From a checkpoint of a small autoregressive pixel model: 16-pixel images, muon at rate 0.004.
Rows from block 2, named by matrix and row number. Rows with one number belong to one neuron. Each number is 500 + 25 x the weight over its row's rms, rounded and kept within 0 to 999. All counts start at 0. Numbers have three digits each. After the name is the row's rms in percent of the matrix's.
# fc1: MLP up (model.blocks.2.mlp.fc1.weight, 768x128), inputs 64-127
# fc2: MLP down (model.blocks.2.mlp.fc2.weight, 128x768, transposed), outputs 64-127
fc1.163 073:480508526500537489481472537534513521512524492474434491501526482508487498505484526461516469570483497513515529463491518473517499485517558500534477522507445547529489481485507495502467490518508451
fc2.163 080:512527454506491473510523485477551496511535528482542501501521489492516510526517476480507492540561509518498440504531503519484515499484533498502463496492502501483466460507489485502528499484499502
fc1.164 096:494507497525539475522519526491532465491487493508489451502541462492477475497515495546498530480467525507492492523537542516516536512527485465553494501497519513507492477504489463536519511548485508
fc2.164 102:468523478536501513488475492498483510496467466464506467542532514530546492567468518491464516523520528535508511483498474456485511511504517509473469506533515519444480498487524454506489501473510538
fc1.165 082:509510492496489515460490457483496454499509517505512463518501519475490522512505539556517515511516501494539457490480488522511526458516504499507511524485511485503515523506446523497507570473473536
fc2.165 086:458515511467520528559543505517499549510505488501520548464494472525509510487506483451483484492481499512426516499518529529476477544491503483496480452523461506532485454504501467502484473532507498
fc1.166 080:453482492480507499525555497531527513473497511480531486500466519494474548535483544510504497531514486498519453485497502502496461499507507507504501486504555500545481480509494512487441464473504487
fc2.166 087:446498499474525506535460498537457539518481501504506512501519526485511528509500465474492509497501468494493478503536505531491500533488482541507486480460479504510490522515518491506450433554543485
fc1.167 122:521535489540496461462501501443504504466488526528504535490488470520492506463486515524462533464503478502507537503463491533478537505510536490462508495508493488512496512461512547479483529509476511
fc2.167 116:512514539469537488504510471519538502486485455474526536504499468502548491565547486441524509508493552526489493515513471498556467505468461496496490463521528483484511498507486505481490470468531466
fc1.168 122:445519473501540485492519502531492467495488549424519490485483502508491517503542468485526485491511486506489523502493491532484477498496468456470543488533525579499509509492487481446471537507511563
fc2.168 094:522503524521460488527502474425486542491507470549514530543512489479469492497491501465501544509494523507519493494479509478497506510495537491514491528448512433488450499512489473524521466497472458
fc1.169 102:505460484483489451546489515500505498456502495515463437504516492524545532497526478479507456485504526490490543455469532515519538532503523480534478484508503503519482530482501506502502512528523488
fc2.169 118:505524515465496504498509495466516500539503489457502491517480482511504487510526477518505498561517532530493513532489533500523484448544492463495546498495511457455544478476473502485464495484526477
fc1.170 102:508532491503479485491490479529483511453454492508483511503546517536487484455506495539478458483481495477496480454481543484499513505485482508467483544490512511504453533516513505492543480470484509
fc2.170 093:494519510476483490506513493513504531483512483479535518484488503491502503499513549450497518491451512494496512515523489498509453467495479501477511447546500499520517481516494499509482501499473470
fc1.171 109:525534520497524502512521474481522475509516544519512502499513514539520506465500509533461527489488489512522505486484479523498503474506507504486471484473512473525481482517538503532420504519464546
fc2.171 123:500465511497459503522476455487507487500522488499552509519512487492465481495472533498540526475549519494543507464518519491494537496442506472496502501507481518548464485481575502480536495496489514
fc1.172 111:498502488544518537509517507531533503529547454542485490581485513482501481482511492477508509466478492530473519523503507482535523457460530480541513491509506497511486475469491496536444506503495510
fc2.172 126:494511514466490528533487444503484511470464517487520466535509474526505525495468498460496481514530516438534510529541556490460513470482481446474530509510513528548510466503547464482533483503513540
fc1.173 092:458498502511504515501510482530495512486535477493469500511503511501458486458514511520505492468482526500434482480520533514487489460486462464512548476469531434525502457480478537499466508514499492
fc2.173 090:531443512479520487535507471507499530489462500452539525468499497529528466506478535486474473507511567511540513479504517500471516519485518490500463527531487523482481497490518487521485488491480451
fc1.174 117:497474472549547561524527524509498456489490513549503510536514508488470511515528516548494519527496490464514482501560502549490502528482504478524477507527505525478466478510494521499476440524512475
fc2.174 102:483501453530484495459481491512522545515500513503499506490479488451510476499479527469509539489465499491500533466457508493443501507539517510484519539485547506520509499499474515450494513427502501
fc1.175 092:463529455506497470513527527523507467477505477530488546504497537492506500462507527493507483500509529524471503464488504535518491507503456491515488498467520485524491530528508497496519455483507509
fc2.175 092:506482460505510542476458527492507525531476513512495487518481539499496513516463545500457499518471473508487469520519490453493493457519514528488519532543451510492477548472454501511501521510529445
fc1.176 100:504476524519477449524500513517523495549507487521488546514497526504512514511506480453489528505473491513458482559508551525525483524466487491526491515479474508517498499480450494500492520512503483
fc2.176 132:546533483474491470477504467461515505464507507479520498523487465512512533470522482508481484505520515465502506494516436504455514499524544525531520527516503492476508495520508552506469507480488530
fc1.177 095:485494499472503489548529481495536492469514517461476483517494483483514539503482532506501466486494462535502537523515485511526468523474532536487533478495547499512450543498491484502467447465513498
fc2.177 131:466538498516515490503517514499507495481485500567491471464516471467507481493516507505490506492502494480524518526542475495479499539516546518484482477493492530512481466470512473483420463542504489
fc1.178 082:471481483529523542476493463492461505520471478511518449472498505473520520489508451467461459492510468480527541495432458523500519468506472526448485521523477521509483511495516508505465533478497495
fc2.178 089:537501475446511460539471454504481417503550520513505469526485424510468483507522532509484486481497531499537480491484523537513496522482513503484510533477530502490503514505499455467472514476504511
fc1.179 103:499500468443517494508482453498476472509503554470462482558447542489492467502462500488488480498475478501502514532525517470483547550517530489507514482490481498497480462519533472486525502517505503
fc2.179 107:488527531482496478493502477492495471524498511505495517541507525497485477480507491499473499466528447495478527479492506474482526484523503521458488491521525542478520525532511451485482498500522540
fc1.180 100:494489500515471486512536516512488498500510551501535482536479481528504502510462494485472529491515498495525496539493520541512497549530517476457474512477534487553516512490527511500471501493489493
fc2.180 097:465504529464507509535510482524501531520520438522512499455518494493537501482556458481511492508495526521473500489491469519493468514469535519507526489513490489480493430530477483467470501501503485
fc1.181 045:519516498476525532542521485486454481507477491528472538487496501486486522543518482514440467465533510478505506509530487495495496521469475529500522533504501540489509550533502480465512474493473469
fc2.181 045:484515548469492494499474476533508483527495478441471497489520499457517501482519485484478500513469536479486479442489501507498461536453522497476474523497557502485478485535493473489531504504502530
fc1.182 105:533481481516507480533487491504500510473522478501520488544521484479426546531469501484476492491513498519510522499467524496460528529461506467506536490495466496488506493490497511509455472517547521
fc2.182 123:495545492483547521470495502484505455555548440515509466494522454495538517537509515485463468552494512505477481499492542457508541505495500494495443494503531510482443518484491524505520486525521508
fc1.183 113:513514487472492488522526519503537515500483521511486514528483491518488549466484533566481516465503548510516486497461496512528511524536537514489498467471484458483507482498500507511552520550474496
fc2.183 087:518480509503497528495526513508452459479535501503525456462473499509519503496523492474505502492482486500519527456501472504477444437462487504525501528513504560524497533500494495522473484500496493
fc1.184 093:467523492496522477552515491506489461513509502516539478482498542468535516498519485516524518492528532502508474477519462458504519475531494515542521505495466513472504483525458505489447522560507506
fc2.184 080:505507502517514465464490490514510543482497503499445507526463457555467471494458485523534485464500506489528549515500569527465454525476537510458508499501542474477485548499530475487527476509506516
fc1.185 120:491511472528484561486507467541492513522502481493482477520508511475487450495504484497543502515518533504499500489536537520525535478489498513539541460532504512502476498516518501482484512493474494
fc2.185 100:483548471485464481487487510483512497519543491561468514480492477491488543511515511486495498490482462468521518488455484469501516507497550486472532506484479484516503514473514483485471521493546520
fc1.186 097:485519506511497499478477478494483484485511517525489507470445519531499453543498485505521473543508502502524499487493457497491474478462523502518462494526499501517546521558468520515469505566511508
fc2.186 097:487498477521493548463529510487497531520506501495510437496534501472487526478494456486466520463533512511516529505493520501512532510511477450470522486498510472478524477445485517465499541465512531
fc1.187 059:505474474503494528478535487512501493500474481490490515535541488492501475495511525465522525508515572515490484500512524542539487490504519475518489479500505507493487479470449466511563450465516500
fc2.187 061:491510506459479529513489522498470533490452537511492518537484502484519495530501536488506533512471471541530501487463473509456543444504527472461514487501515542491559479513531509497519530504526491
fc1.188 091:475546504559511515490538485493530505469477501507517518522482521455482477497458512512521488477487519512516504538525510532470512498488510517500489509481514465500507518554480540474504538449521461
fc2.188 102:496491522490520481501476487535523515511469477539510503536501500476536497511492521520509481519496527465493528548471492501521464435472472569520532563489472476498471457499477476511493524449470524
fc1.189 103:511528493489495473516529479528489511530477522466490476475495516512516482453546496501517484545522512509535488575503495493499497520533503494562468502541485528453488496512470509484493476467518476
fc2.189 103:531482522502474525503484520484471530491517462519486527512499518466518502516482488507490499488543426538521517529516529536525487512464453505510486498544514486490461464476491492496520471464462514
fc1.190 126:526491520513462532502478499549467480557533510479480487461494510515538498488438481515484514511507534531514450515545482485499503483510500515485516514489478528524527478493512442502477528518476498
fc2.190 125:490536493489467458509492533531469491487461515510489504533488517503533509498505458509508523507482452518492507509477539454500537482545456480458523532470523514525500530507507524543486526496500489
fc1.191 045:485533553460498547488490487480495535488521498508489484519509478503522475488533449480463478505489453470482495494494469518446483532504486488483500520479469507481506491519521506512492511523468490
fc2.191 042:488474491527503512481453503489501499504450517484533493479512478446501492476492509532524490532506508526538459457485547495485544542490500467491526479480523484558457561497469479498485522497483495
fc1.192 098:517525522540488468494465490514513534490509455461511499505500463502511525490459530494478475452467465483481508453470466472473514532538515473538566487499484486503518523447476512496474495487503553
fc2.192 096:504540509490486501503508498505479480546508496491469481554491507490541473463506485503482545509445482522519497452541504493495492494480500474504472454484495528449529500527467510536533480543522556
fc1.193 119:552523497525528500527515499491486431496484541509500485487457497491508510522495502533549472488481524476514447478509492497458469524457516511520466500479514505465487485524460541539485485515515478
fc2.193 131:474463518480525513528514488475489547480494489452525491525532515494458514508507457488485563481497479518516573536543531534515511473492484518521511468483513489505487526512540467471491491484494549
fc1.194 084:533484496497539523503504468510513510556506486529441510511472506520488481519484538493502500464501516515516445490461490491523519494506464512533525502472544482548490533487525539522461517522513482
fc2.194 079:511523476504465480477503511552522550503519504483502449463512508447504486505534507464472499551521509475488538553501495480480522497473513499528514508507495507453530505523481516469480486493531474
fc1.195 098:520510534480499513512484500477492514508460507464518486522500503489513494494493486469506515503509496530508537531493521513507508484519495502501471506514503545512441536501503539495548539502495530
fc2.195 091:448486479558497507484546540482501497501486501508493498489453501499473452511494491526499505498471489501490482459486513464504483517568498511505490532472490498531515527513493521518517483510530460
fc1.196 095:477507518514502510511488520522512536478493525505442470496480512506532516501519478486502482513495503519506472526508532512508552472543544478484516569512462548492471536485501511454463551494542474
fc2.196 118:512515489509510476540500463489476524528535506509561515463520483473456524521474468478505488526542454472515486522496509559459490525470527519535478496538508474495527491510505464521483545510501538
fc1.197 080:483502491522500496526507486506422500466497513477490518506506493488522501496485481491530523487495500529527513510527497492468476528500476470532515518462509504509518524527512525533466518521540505
fc2.197 102:506503496449511539503544515489501525451541499521528520514510449516464508485507509475450478474486476517478533481500513561501499530509558546481529461537486476519467469501512484484510518497487515
fc1.198 098:523491484474496513469471507513511486531465521491461496465514454499432487470487479493510452459494497509494527491474504479459514468490514491451489543522496536505479511505483501536500515493494514
fc2.198 086:491504495496495496525537497465502506505538463489510501494460553482504529492502539506482526442478494507516499463539504491501487513563468509533533494459478482490500509493535511526517474476488487
fc1.199 092:466500490508447525465473500485499494515492515435499540539492511490534505477479511526525484496535497520474526527548513545516473473517476503459477542502480508507506483505486518484528458506507527
fc2.199 088:489465427496532491463468527535512548494504526479572521489496524496532499501514498493473491534517504511466484495490510507498539525457507499500469442501524486512531504492473512487540477464565527
fc1.200 107:453491464473509467513507491498529499494530524483519498520519494481490504517466533496531480522497522488487462521517502504518486517525511512556488510507498522515465531465475530449542495482524520
fc2.200 100:556532472522496504460493495509493560501486478531476507507528471462504499483505506465473516516553477496542527513482485477492512514479485480456471488482504440460487457540509499541485524518495497
fc1.201 095:513471504470511472541498462482524467464527478529508536490469516507538507522485513523510499487497529479558471469491492516532443497486518473477488526506493533471466456504512487489520476486482513
fc2.201 089:475524504501513467544518511515487518525476521491478462482571461514496466539512455472532509557490508478460514507502518496523523508522508523464497525499546470486500476527493509498462490476515504
fc1.202 094:513494480478461501513496483506461538493495465497465498529495515506517544489564517489477504487516498495482512533499500475485555509513523508487478486500512493513502500545506523567487487514428482
fc2.202 104:497521509487532469514505508498497514427506503501506524476460475505469513530483498482498473507545494455512495475540471579522520554516453495524511458489497461510489526477462539497518455495504524
fc1.203 099:464529501469471526475510494499454490427459483465483494493525473494499528466469500436492487489481517515521467501496554514489484486548485478532513460502486537489516477449466497479520516526533486
fc2.203 095:483500538489462473512460481558474539510479468511514532509477509496514519451505554487486530518490474520531472497459471463467518454514507536526496517454499498480530475515537507479495469488482501
fc1.204 062:527536471519512513501496445486495465504462476491500526488493542501480510510459482477489492496488503532466525503479492494485528508513469558519509507476451534472459496538494490502508496476503532
fc2.204 065:542478523468464489478503503497465499468477490486456505502499529488476500476496547495479536503486520523511502498523532489475468513506495514499531443516524496452499510530506495533544480515539511
fc1.205 105:505489525523514505516502456540518498503476493489490561481504524443522514506544506494544496499513520491526481514538499515466475492445475486519507495524503493481498464507451491533485503518437499
fc2.205 103:501506505531488485470498499538487511505515482499533480503536425485458475492462515465474516525468520558473508502498507496548500494497513461491466524503546515532451487498514485482467505480538501
fc1.206 120:506506547468529468530480514482492487506490512527497492515496481541485478509526488542453529488482479512515479450443488536497480521498515476481476495441480526488488459508494508524480446503481504
fc2.206 113:490477544484541448491523502495523484484488506495502509474510525476539496519469476507543491466534511467490518519511524458523482444476478513489513532493482455478520513479493478498532539476461521
fc1.207 155:451562524525462498472489490487493501498512528497473528509495523547524513483522483518511496457514510530543521482522490480523497514527511540509500517509513521467505526522526512550521451498496498
fc2.207 146:493452512489494465514491476512493502472506488490503493499476451486520550511504481498477510510481526481492484482494498532499502558464473473482514481514549474528501482503484484564511479495516514
fc1.208 123:472508498520464536493517482508519491515496496498529504555525516490459482469495521525493540542494513539455521537494500505501508527479544472528527532525534514506489454511499489484475511463521438
fc2.208 125:517509528481506525448470484498508492506481495486465476506471479505515494516517546463471556469461525495518482488478499507475470568524496503492508535469504504491499479531488537486515465498503441
fc1.209 084:511526551482494542483535520482532517514482548484510487525496529482538500509528524484500484527533481482495531491527488500499480508496512480508509509523494514453437515487464494515531485460460532
fc2.209 106:520506499509496493496507464476492520494500481573490484467481485567523504497545542497508517471470482482508500535516506557494478559515536549460482487510529497526497491483522499515473502522481511
fc1.210 113:528477496470478498480534473529512493536507485482474501482449505502482492490485514524479510496520483497513482475504531503524512617483540523528501499513511502493526505460522477489530505462469494
fc2.210 125:520509468484538472498507513468471501538470476541548462518498510483483483522532489531509455511505487475499518523514502486499491507514507479507530480490519488496513574566498512452517468559488505
fc1.211 052:520469472496473523509514500481462520530490488530492493518526522515500492520510458494482538437509509481533479481524496508468458504497515491510550473547488515513535522513501531519522452501499519
fc2.211 053:522489521471534472503532488546493508486487460501483517458518527489457452498458490548520503505550528513479502477468511505507503503490523503479444486467517497499452496538490482516476499505514501
fc1.212 088:475504492527510497527500526509525526506496469468498499520503507493538551462471499486527504455492477479474488464456463475438456526476486494507515470503485501481481524506482463469493482465484472
fc2.212 091:533531483521518523500478532494535506564482513446521517509520501493569517493509489514528470524489511465494505497488460460529486481513520471508470480519516479467493524429486484486494513572481503
fc1.213 097:503556469519493534506477487463491510540459521482467541509521491491526472505491504491507516495451466474476483487477509467453520504518493495478533508516466502486522514533487516523498500515539509
fc2.213 104:495497556495551496489509527526469496501508478514467499477496520529512553464494516483476506489495514524462509522449522503524546503511499526517469457489538465511490523474477527515499482501494488
fc1.214 104:520452471507503524472494427505479513531528515531516546476501546523487506479511501529519470508520512504476521527469499463533499535504525506511467456519481476448517486497526537495494506497500546
fc2.214 090:508542459492471501483474516527504489528498529510556498516470513537527475493492542490496523481491515487517496454496478515438504490481536526520493493498517522479493513501516498532527448509502504
fc1.215 099:502486501508482526514511480501474519522541456489523493484510490510522513528491548534486495497499489480483479510500522501464566503424508471517508548486520505497505497456526464537474525481480459
fc2.215 090:489482515494493472539527487551523502450472508473484492484463503503496492464518517502475484495505509466504495493477440521507474515498457491530534501498501535467511496528493502499521508498465535
fc1.216 103:489521549490461528524467500516438505495465490478507522516520453475527500503495455478483511530507512531477499497503522480514495501510496476519461525470487530474534489508512539509498502456521473
fc2.216 103:481490489504514509499537522470486518471538490515518482488508495492503490483493471461484510478503498492508539501497487503497502523478543494460545471514498453495508451492518475496492519510490513
fc1.217 095:464503467498516494511485444542512464533522497524492535519499499483510526511480496491532507518484473524510481517484493476488493494537463510523496504508501526489487478531480475494419488471466480
fc2.217 093:480472536484520504539529559495532483512517479471481485499483525507470490545498503525518488500499494494520531460472478499515465519499522521489482506507509495533516463524502481497506437511510497
fc1.218 115:489522494509452505495493522524512508475505475531542515494482504507469546523498512450527465481506442518465549472482512533498504548450493513481484478512464502494471477504515519517508505512518516
fc2.218 129:501521543480544512470514507525461483531506511495512520468512451498521506516508498518500476549507481522474505501545501453493522508498516497502477466508510506476517510511517508520499483479573538
fc1.219 123:478502464519511545469500518457550464472519507474535532517480495506493529484464536495501445507498482554521516486511497542523497484520464519447459496492490507504513496510535474494513501492492508
fc2.219 095:535526499473491502495497491514457530512496492519483519507533494445496490514551447467501558535477493460483513548494437486471492509509528469533528525513501508508494512493508492454491508514522475
fc1.220 087:495526505503510514471449521525546507463520529492486492474494497447519500468503484469486499519532527453470528480464510481518515488470494492506506498477485464470513482495488484542495478478508499
fc2.220 095:482490507492523489517556501490473498537499478512506529494496501556478518526540531533524496518473511494514462520529501523454507497548526508499504508508533490530464517499498493467514497516476501
fc1.221 128:502520528499521558498530524506522485501500531503452466488536520473486500498503443512541510527509483539508494507487512500471494484501504488520491480511464491489485478436473490515493497508492451
fc2.221 139:500502520468520485530503469456466517506530471518546482495498502527494501508484503505466473479494515490497523497545499507515495497488496506503457494478529478517535514505515509484525476494513597
fc1.222 129:474521511523467519461500494495458529482481489494492504475448475512434492462498477480516471491456499523538473486500461473490495504543556442485534457458466505509510489469474482496533453512485519
fc2.222 137:485507508527520501508503482533455513507472442479535471522512505476521514505522526486500461510473520509498509514460468464513510474473537484484533529527518496498486463515531477507509500519507470
fc1.223 118:493516508496460502510469457456502481498489516540529486507511502531519484472478520478507501450488485525490466505519487518475522506505557495465501509492473472513509540523458478497497474545448517
fc2.223 120:437462511515528537504456494445472491503466472487473490533563472539509494511503501468483490494501533510479502516510536494564505544483479530489484492521522484512512481496513486532485505507540516
fc1.224 109:490523496510511520497515505460485489527514524477492524434475528473488466518525493514493506504525457461497495479475507520516460513528525459493518536487498483529502469531472497527530517539497534
fc2.224 119:496552522484488481479488514513489504461510492481492509496513520506462484507502510536511493520458511517524527523520552516511480498490479487482478507492486488508489503504541509464474483502476467
fc1.225 116:510468532504497476504512464505497504508487518492498515514542482495507487513500539563486530498514503469498506418447508513509477549513489534486505499534467497493477526485477509503561490518524507
fc2.225 134:512520488490493521480531528469491504458521495533470495529444525532470485476556469483477492490501520543518496525532531494471501492446486455500478495491534521519494508498468513520493497472469501
fc1.226 097:462464485469474495474541481549529494509559494512491486466464459533470496495463495457475479486508463525485487518514485537490539453471528515515487521544555491524518546489526505515482542453494491
fc2.226 100:499522541537511483504519520555501498493522519516503447485490494499476479519433542491484484526517452495491489504490518468472553507475496477508507515493536483515528453489539454457483512479538531
fc1.227 088:517475529506467485529471514485497521529517475418497546492505514480450534495515477506516468524510550510462454509504460577478500474451526502459522513528476508519561496510473510482495505490512496
fc2.227 098:505472516471486515525562464466534516474479511474524474521519449553516473495545521448507509500499495493551512494505526460484511530543512492505482513532478498515443480483535521503519495499454491
fc1.228 090:553495495497509511461517515474492471493491512496509492484545443434513499455519525524513491499497480515531494475465479468538517467525494499476498517492497515498492535519466530536534495451480496
fc2.228 100:459522511469518501517529487495482524529503531513497494510471510551513446500546526490480532493481515463492513512509494528460505571499533524517497485504471491513468491459546451499517513526499525
fc1.229 095:486507477521497520502486472508519520482523559508497521478492527492478493488494507512513516474524496528521524526469467500492483518534540462510497527511518496493525519517470488489479538487536522
fc2.229 091:476498436502543515516460476513530558486502532544500489449526529525510524497534528497536505503487493520505489514492461498524519502485521474485487499462513500475480468517497502494462523534515483
fc1.230 097:482526506497505549454463509507499495501516494497495497481468427514488512472529482473499515473498454504488504492495498506527520517513492495481512485499503531493494457465505499519524498514502479
fc2.230 098:531526527510437473526547493518480528514489506500527450522465448505478508492468497523517530517469475474459478553500536500508536529507473494482506479482496459479459476518488513544491485492535467
fc1.231 104:490446502516505504526569527524493499489555541469507500525486458496499556527486423504474452514475500493513485489526458559515456506519514456521525519443513535466474469500518500521488515470486534
fc2.231 093:493542474525494512465508455501486516525464475506471522506510515525516484509499504468506528508493508538470504475430494468521541475508510545510482461507507499500482541524481534521522493470516491
fc1.232 115:494523465466459491539455518507478461489509485545467516506541466466487469464503532504491505491484531516510454487508504508495459510517485501485506488528472504530536542489491511481514469510528460
fc2.232 109:488482505474498456565516494508552499529504467476457500486473509472461530516522511535515490489476505487501529488541443531502452506507460509490484503536512482500527506488471500510488480472496513
fc1.233 079:492501530478542456537506555558522490491504499486503513444459478475511500513526480514549506536453481535524512515509510511525515497478472483508509538495487508550469496506516486535491471525494478
fc2.233 093:507525484465477468490479462467485538486480490525506504509557509524479458506506497496490498479510516506475487471494510490515510534512515478518523482472529499544512488505500468492501552506508497
fc1.234 108:497504546488562548515550479482525456497541499515530518489528483542499478465523494514489499498488522517491517488477504496525500487493540488480518499462500504501489460531447493495505519477522523
fc2.234 114:511493515469465460534450489487532499467511528519475496536471488484509538502479498505503478477556520473549509512527535473490499490460490460506519533512468531527518485538519474515501496505460528
fc1.235 088:498480460473517528515531497518468483487475521464547503509526522507476488483501487460500467444496518477487555542484508483479510500502494491495514490486524522523505524483457498488491505495489493
fc2.235 090:517505475519528511480471508511451523522497535502538543493465502500565503494473512507541474471486525484489487522493487505488515505500493467490497533444527511496503508485542489499516471516507493
fc1.236 114:516473504503471451465503500515505547517477452498515484516512533481466492467479493453490520516484480476520486470519541476508549486499508522522490506491458513503515544498468482513477520490518509
fc2.236 116:455557519472495473475501541558524491524511491498542519490497444484422475528480512497477487502456474522524517503552501499498521527519486523482500503514479529492532516504544490480503471488466477
fc1.237 095:524512505516503459497491479477477482475532501497496515515508539517484529511516476531468503514514539501516509534509499531468543569528509462451514454524506542493553486527509561519484533495474497
fc2.237 099:470476525486519496512498514527462526480475510488559498501513490471503458531486507500566480513520482509511510512494503463501496482514508456528514484477507447524476494505512465483511458536524485
fc1.238 121:521428518467494509519498478534515512531538511507518471536510539512466550496486494524461504488523493459506463464499464501502466517493464523551507477480518448493463449488480481513461471536501489
fc2.238 084:456566487521515457505559525495469482439472496514503500448510453497544472482488474485532477502498513520526547545496543513453511481509533461501503499503502529508466547525484504501535510495505513
fc1.239 095:476481510504480466526482457504511526520465524479529505513486520494525487524482472500482559497554491507496514514544530499516478498553543505513550547513523522485473490519461482515486520521506499
fc2.239 094:515477513419457494508467503543476479511494446493485489526493530561496545531536525470485512497451513474479516505500483522498473535494499533519501491481516511509539494500533477492488460489506488
fc1.240 106:470518486513538523521569483512513482485475509487534435536517514488505448528512530471485536477561524488558475500492501505487494517515483530517476507534505546473490503479481519486506523529510518
fc2.240 106:513446517516497495482459498487472518509526467485473530496439491530511525470524465522526500513447498534477507509491514489501544497503515508487522474456486464494524555476501495488502473490521493
fc1.241 099:500504471492478530468510486515545515530504486522485510529486474509517477484495504498551435472471472502518525509484522512467467451492487500524482455496542503517536540556436508485492519496474492
fc2.241 100:525458504506463482518474541523523500498457514508507509501534527510456486529511503457481516493513438474472516540443496465498510497530516515537529512536508464477484472483508489500466493470508519
fc1.242 042:486506469504441514505478461507531460521496531555483529517515537494507482523501535490526554521488481527477490513450441509482520514513508486447508492500474507490513516478508531493517496488520511
fc2.242 042:517461524544510474456510548531493529513513464491488513532494509499492506541529470480511476549535484468450515496514465475482498497524473534517448515539532491487502481549472519522448494484481514
fc1.243 099:524563510502483528513466505528472480490557526507482463507488499485529540502473508519461470489512544495486500478536510514490491488478518486526503508490504508478526520534509452545436465532500474
fc2.243 103:469483511499529473461550502506518485507498500476502535468477523535501497514525493502535531526431494507487483519478476473495526500543515465492506515485514477519469503512478513461520545484485524
fc1.244 107:469491489472499561522496465523490511548557481546492535506492514485508504496490496504536503515541528502519477478525506511493514538511475518485515532465483506460492535501495522514504508483447512
fc2.244 116:523520499462518429532502502530504524444515472501489496487503462472544523530507472479514503491489499490518524510540477513534506492496514443483526512538531488490485485477498517494496503484546494
fc1.245 117:518469510456524504543486493508509481500470554500524517504502544495482485516523517513514532499550525504491474542499492491487459537517502482508497504465484464533502495532492478493504486529473487
fc2.245 119:484544490493467496509438482488513524520539502478482466509473498494481505538497491538528503477487479549481499477454512501493474506502503502503514480488518511516503514456566494543499486483540507
fc1.246 043:510473478523513518527541556490468474525518506529496447564510525536521506548515512490485527523448483505459521488487521443527486513494529481480510502495512505533491510517493507491506505464521521
fc2.246 042:476486530508512455493545458507494487455479467503460521486466513505516490482478522497498491466544532554500548478540462488486498523525521501516475467509516486480521481528434513457500471567504522
fc1.247 104:469482494545527526534496493476483506491465481521487484526515516492482526487449525507455480477482492520490541489484452512486529444484483468513478491478502519521486515486507519476505518479476492
fc2.247 110:555497519479467512489499474534506509485490471467505468502496495507511464467480532472493497486496477482497457481533537460495483527502506497500527435475505498490534535540490497548496486493514521
fc1.248 101:494530462512486504525490512501517523491478493520497460510535533514479531487558457469481544531501519554466529522523538491498499492503457528524508530528463501453501519494489476486521509462519491
fc2.248 077:492515537536480528474528484518482486496517500475509508516463451467490487538451516505522447466510491468532503500488511525459492497453533458479487460469573503488487493501492511481467519509481514
fc1.249 078:538477510485505525511523500557508473503557515526502506517535469468486525515487548520490540502527481516516496507475450542521481490530512504487522489531534498523495489507486496522494501512479522
fc2.249 071:447530483503485488493525516469454501492462497501496469475534477552496526486533483485511499484471516494466547514490529505455486502480549534474496479506490493517481506480500490509505509521499511
fc1.250 091:514459484512515492504504552540473467500500512435515528539493498530506504458512506496510505505490524505475495541517497481470488512501482491515505531435523481493546519489492510504512491487517472
fc2.250 097:504484543523540477498474477463495464517521514486495535505501504506541543540481508511510484446507481486500503525503524504454464525489498463453466553486545475478465521490499519510493498467499485
fc1.251 102:502449501482500504523497496474492501507504465501506556490459491505492504538479536512524523511452501442491503507488488507516529492556465531540522480498523490510533474516486518510505452477498485
fc2.251 108:424502504520509495520528516493493515449502514535503496521510484476503493473544489473469454476534501507491505466547531490497505509519551478462554480474498502486454522462467496472454527523509529
fc1.252 117:474505482488448522499530492504484500515503484537436463524532550487490491463549507498535568493480487531488522521498531455459443465504485486540511508552483479523472476481505478530499499477481476
fc2.252 111:493505517495571470518482521479517482483487523494556488457540442482452496526508508512496461467509487495528491473502477539497550524483487508482473507494520473435506517470504502475515493494500534
fc1.253 073:498506510528552536525544454483471543516523531495521541466470510489483472485511516495497490484548507519478512499504462522487550530526493493485480472500514472498500500472519525488506493500518490
fc2.253 077:480503483481464522516464519542507477508491496478509508519477499547509516469497494496510545539487461498538518488489488515517507476529472539509510510525472542528518514543508547500431531501486512
fc1.254 092:513472533463532504469455551510466474462495507456481486513513497488523545487518462498523548546509489548529474544481507471466509536506537498513470519504501486499469518526535497513493472470491536
fc2.254 086:520536485521481446503485476476566474523536487504481528534517468488485462516537491510471525501495523495487518502482500503469474483522514521522465499533506491511490485497487500482457507478472486
fc1.255 075:506487525493494536502502497534500530495574506489524526500512501518476502521490478464470514533484562470479494494465474472470521510481508508484490497518486525523514469522514505486469519505453465
fc2.255 075:455525547494468496472554495477493463480484511536522468452499527481504470436504477501523525500517475541509536508516510473527487512558507516487510505484491466535470553521449514477476521501480542
fc1.256 097:504517491503490493540487473546518493487491503483536472533479507514516530524521463556525532489513497491529458434490521488515474481514457449482511512530539520513501515527490491473469447544490505
fc2.256 095:497489511506522509470539518488497458491517513546476503483515461521480438445472508495471464462524502538490520500509479477508525478481552506497553481494496524510521469486437510490502587496500470
fc1.257 089:521523509522465521501527529504538514510566464513464508517501491510508502465505486484505503469482452528505498465476475516480516508491530471524537493481498570496508486506491510503468515471492515
fc2.257 090:496519495509482516525470538469460481493509511465505514466555537501528481503484462479505543509491489508488530518480542447472545479513509475503514512490522515495449501482487454525497491484504516
fc1.258 113:471484507483487510464501529529463472453448545495505546556511505522472528530516501473509493479473500515518492501503479482510479528503459470493518534446513490524466523464520481494485473509520487
fc2.258 100:494507492480515540493485481519528550438466484511508534505497503516518502508479502517522430516501494484475519514472513518479500492479532499498448500527524502464517547493506511502475534478519497
fc1.259 093:486464510500521481491543538502558502469506468492497517522504518497473519509498451477492477510495517547529506491523501519502543524502478498499525522507504512478450512498492556453499498523553526
fc2.259 089:480522496538477525530481459497473501560472516520477466509494468519472501469482506531530500496474457541522507535505524484467475452494560482487507514481506517542537521496479489480486500504487519
fc1.260 078:517480528453501508473466524464499476492524540496501447560532506461484499491484544479517493526516479469503515518522534494503519480466534505529499501514544514464461511503498511513551497480527490
fc2.260 088:516537498487480513529550470504484517494511510528493523478506522520502509506552502477503559523495517480505483507514434533484476539540512522494513500527503477536493480469490471520452505503433518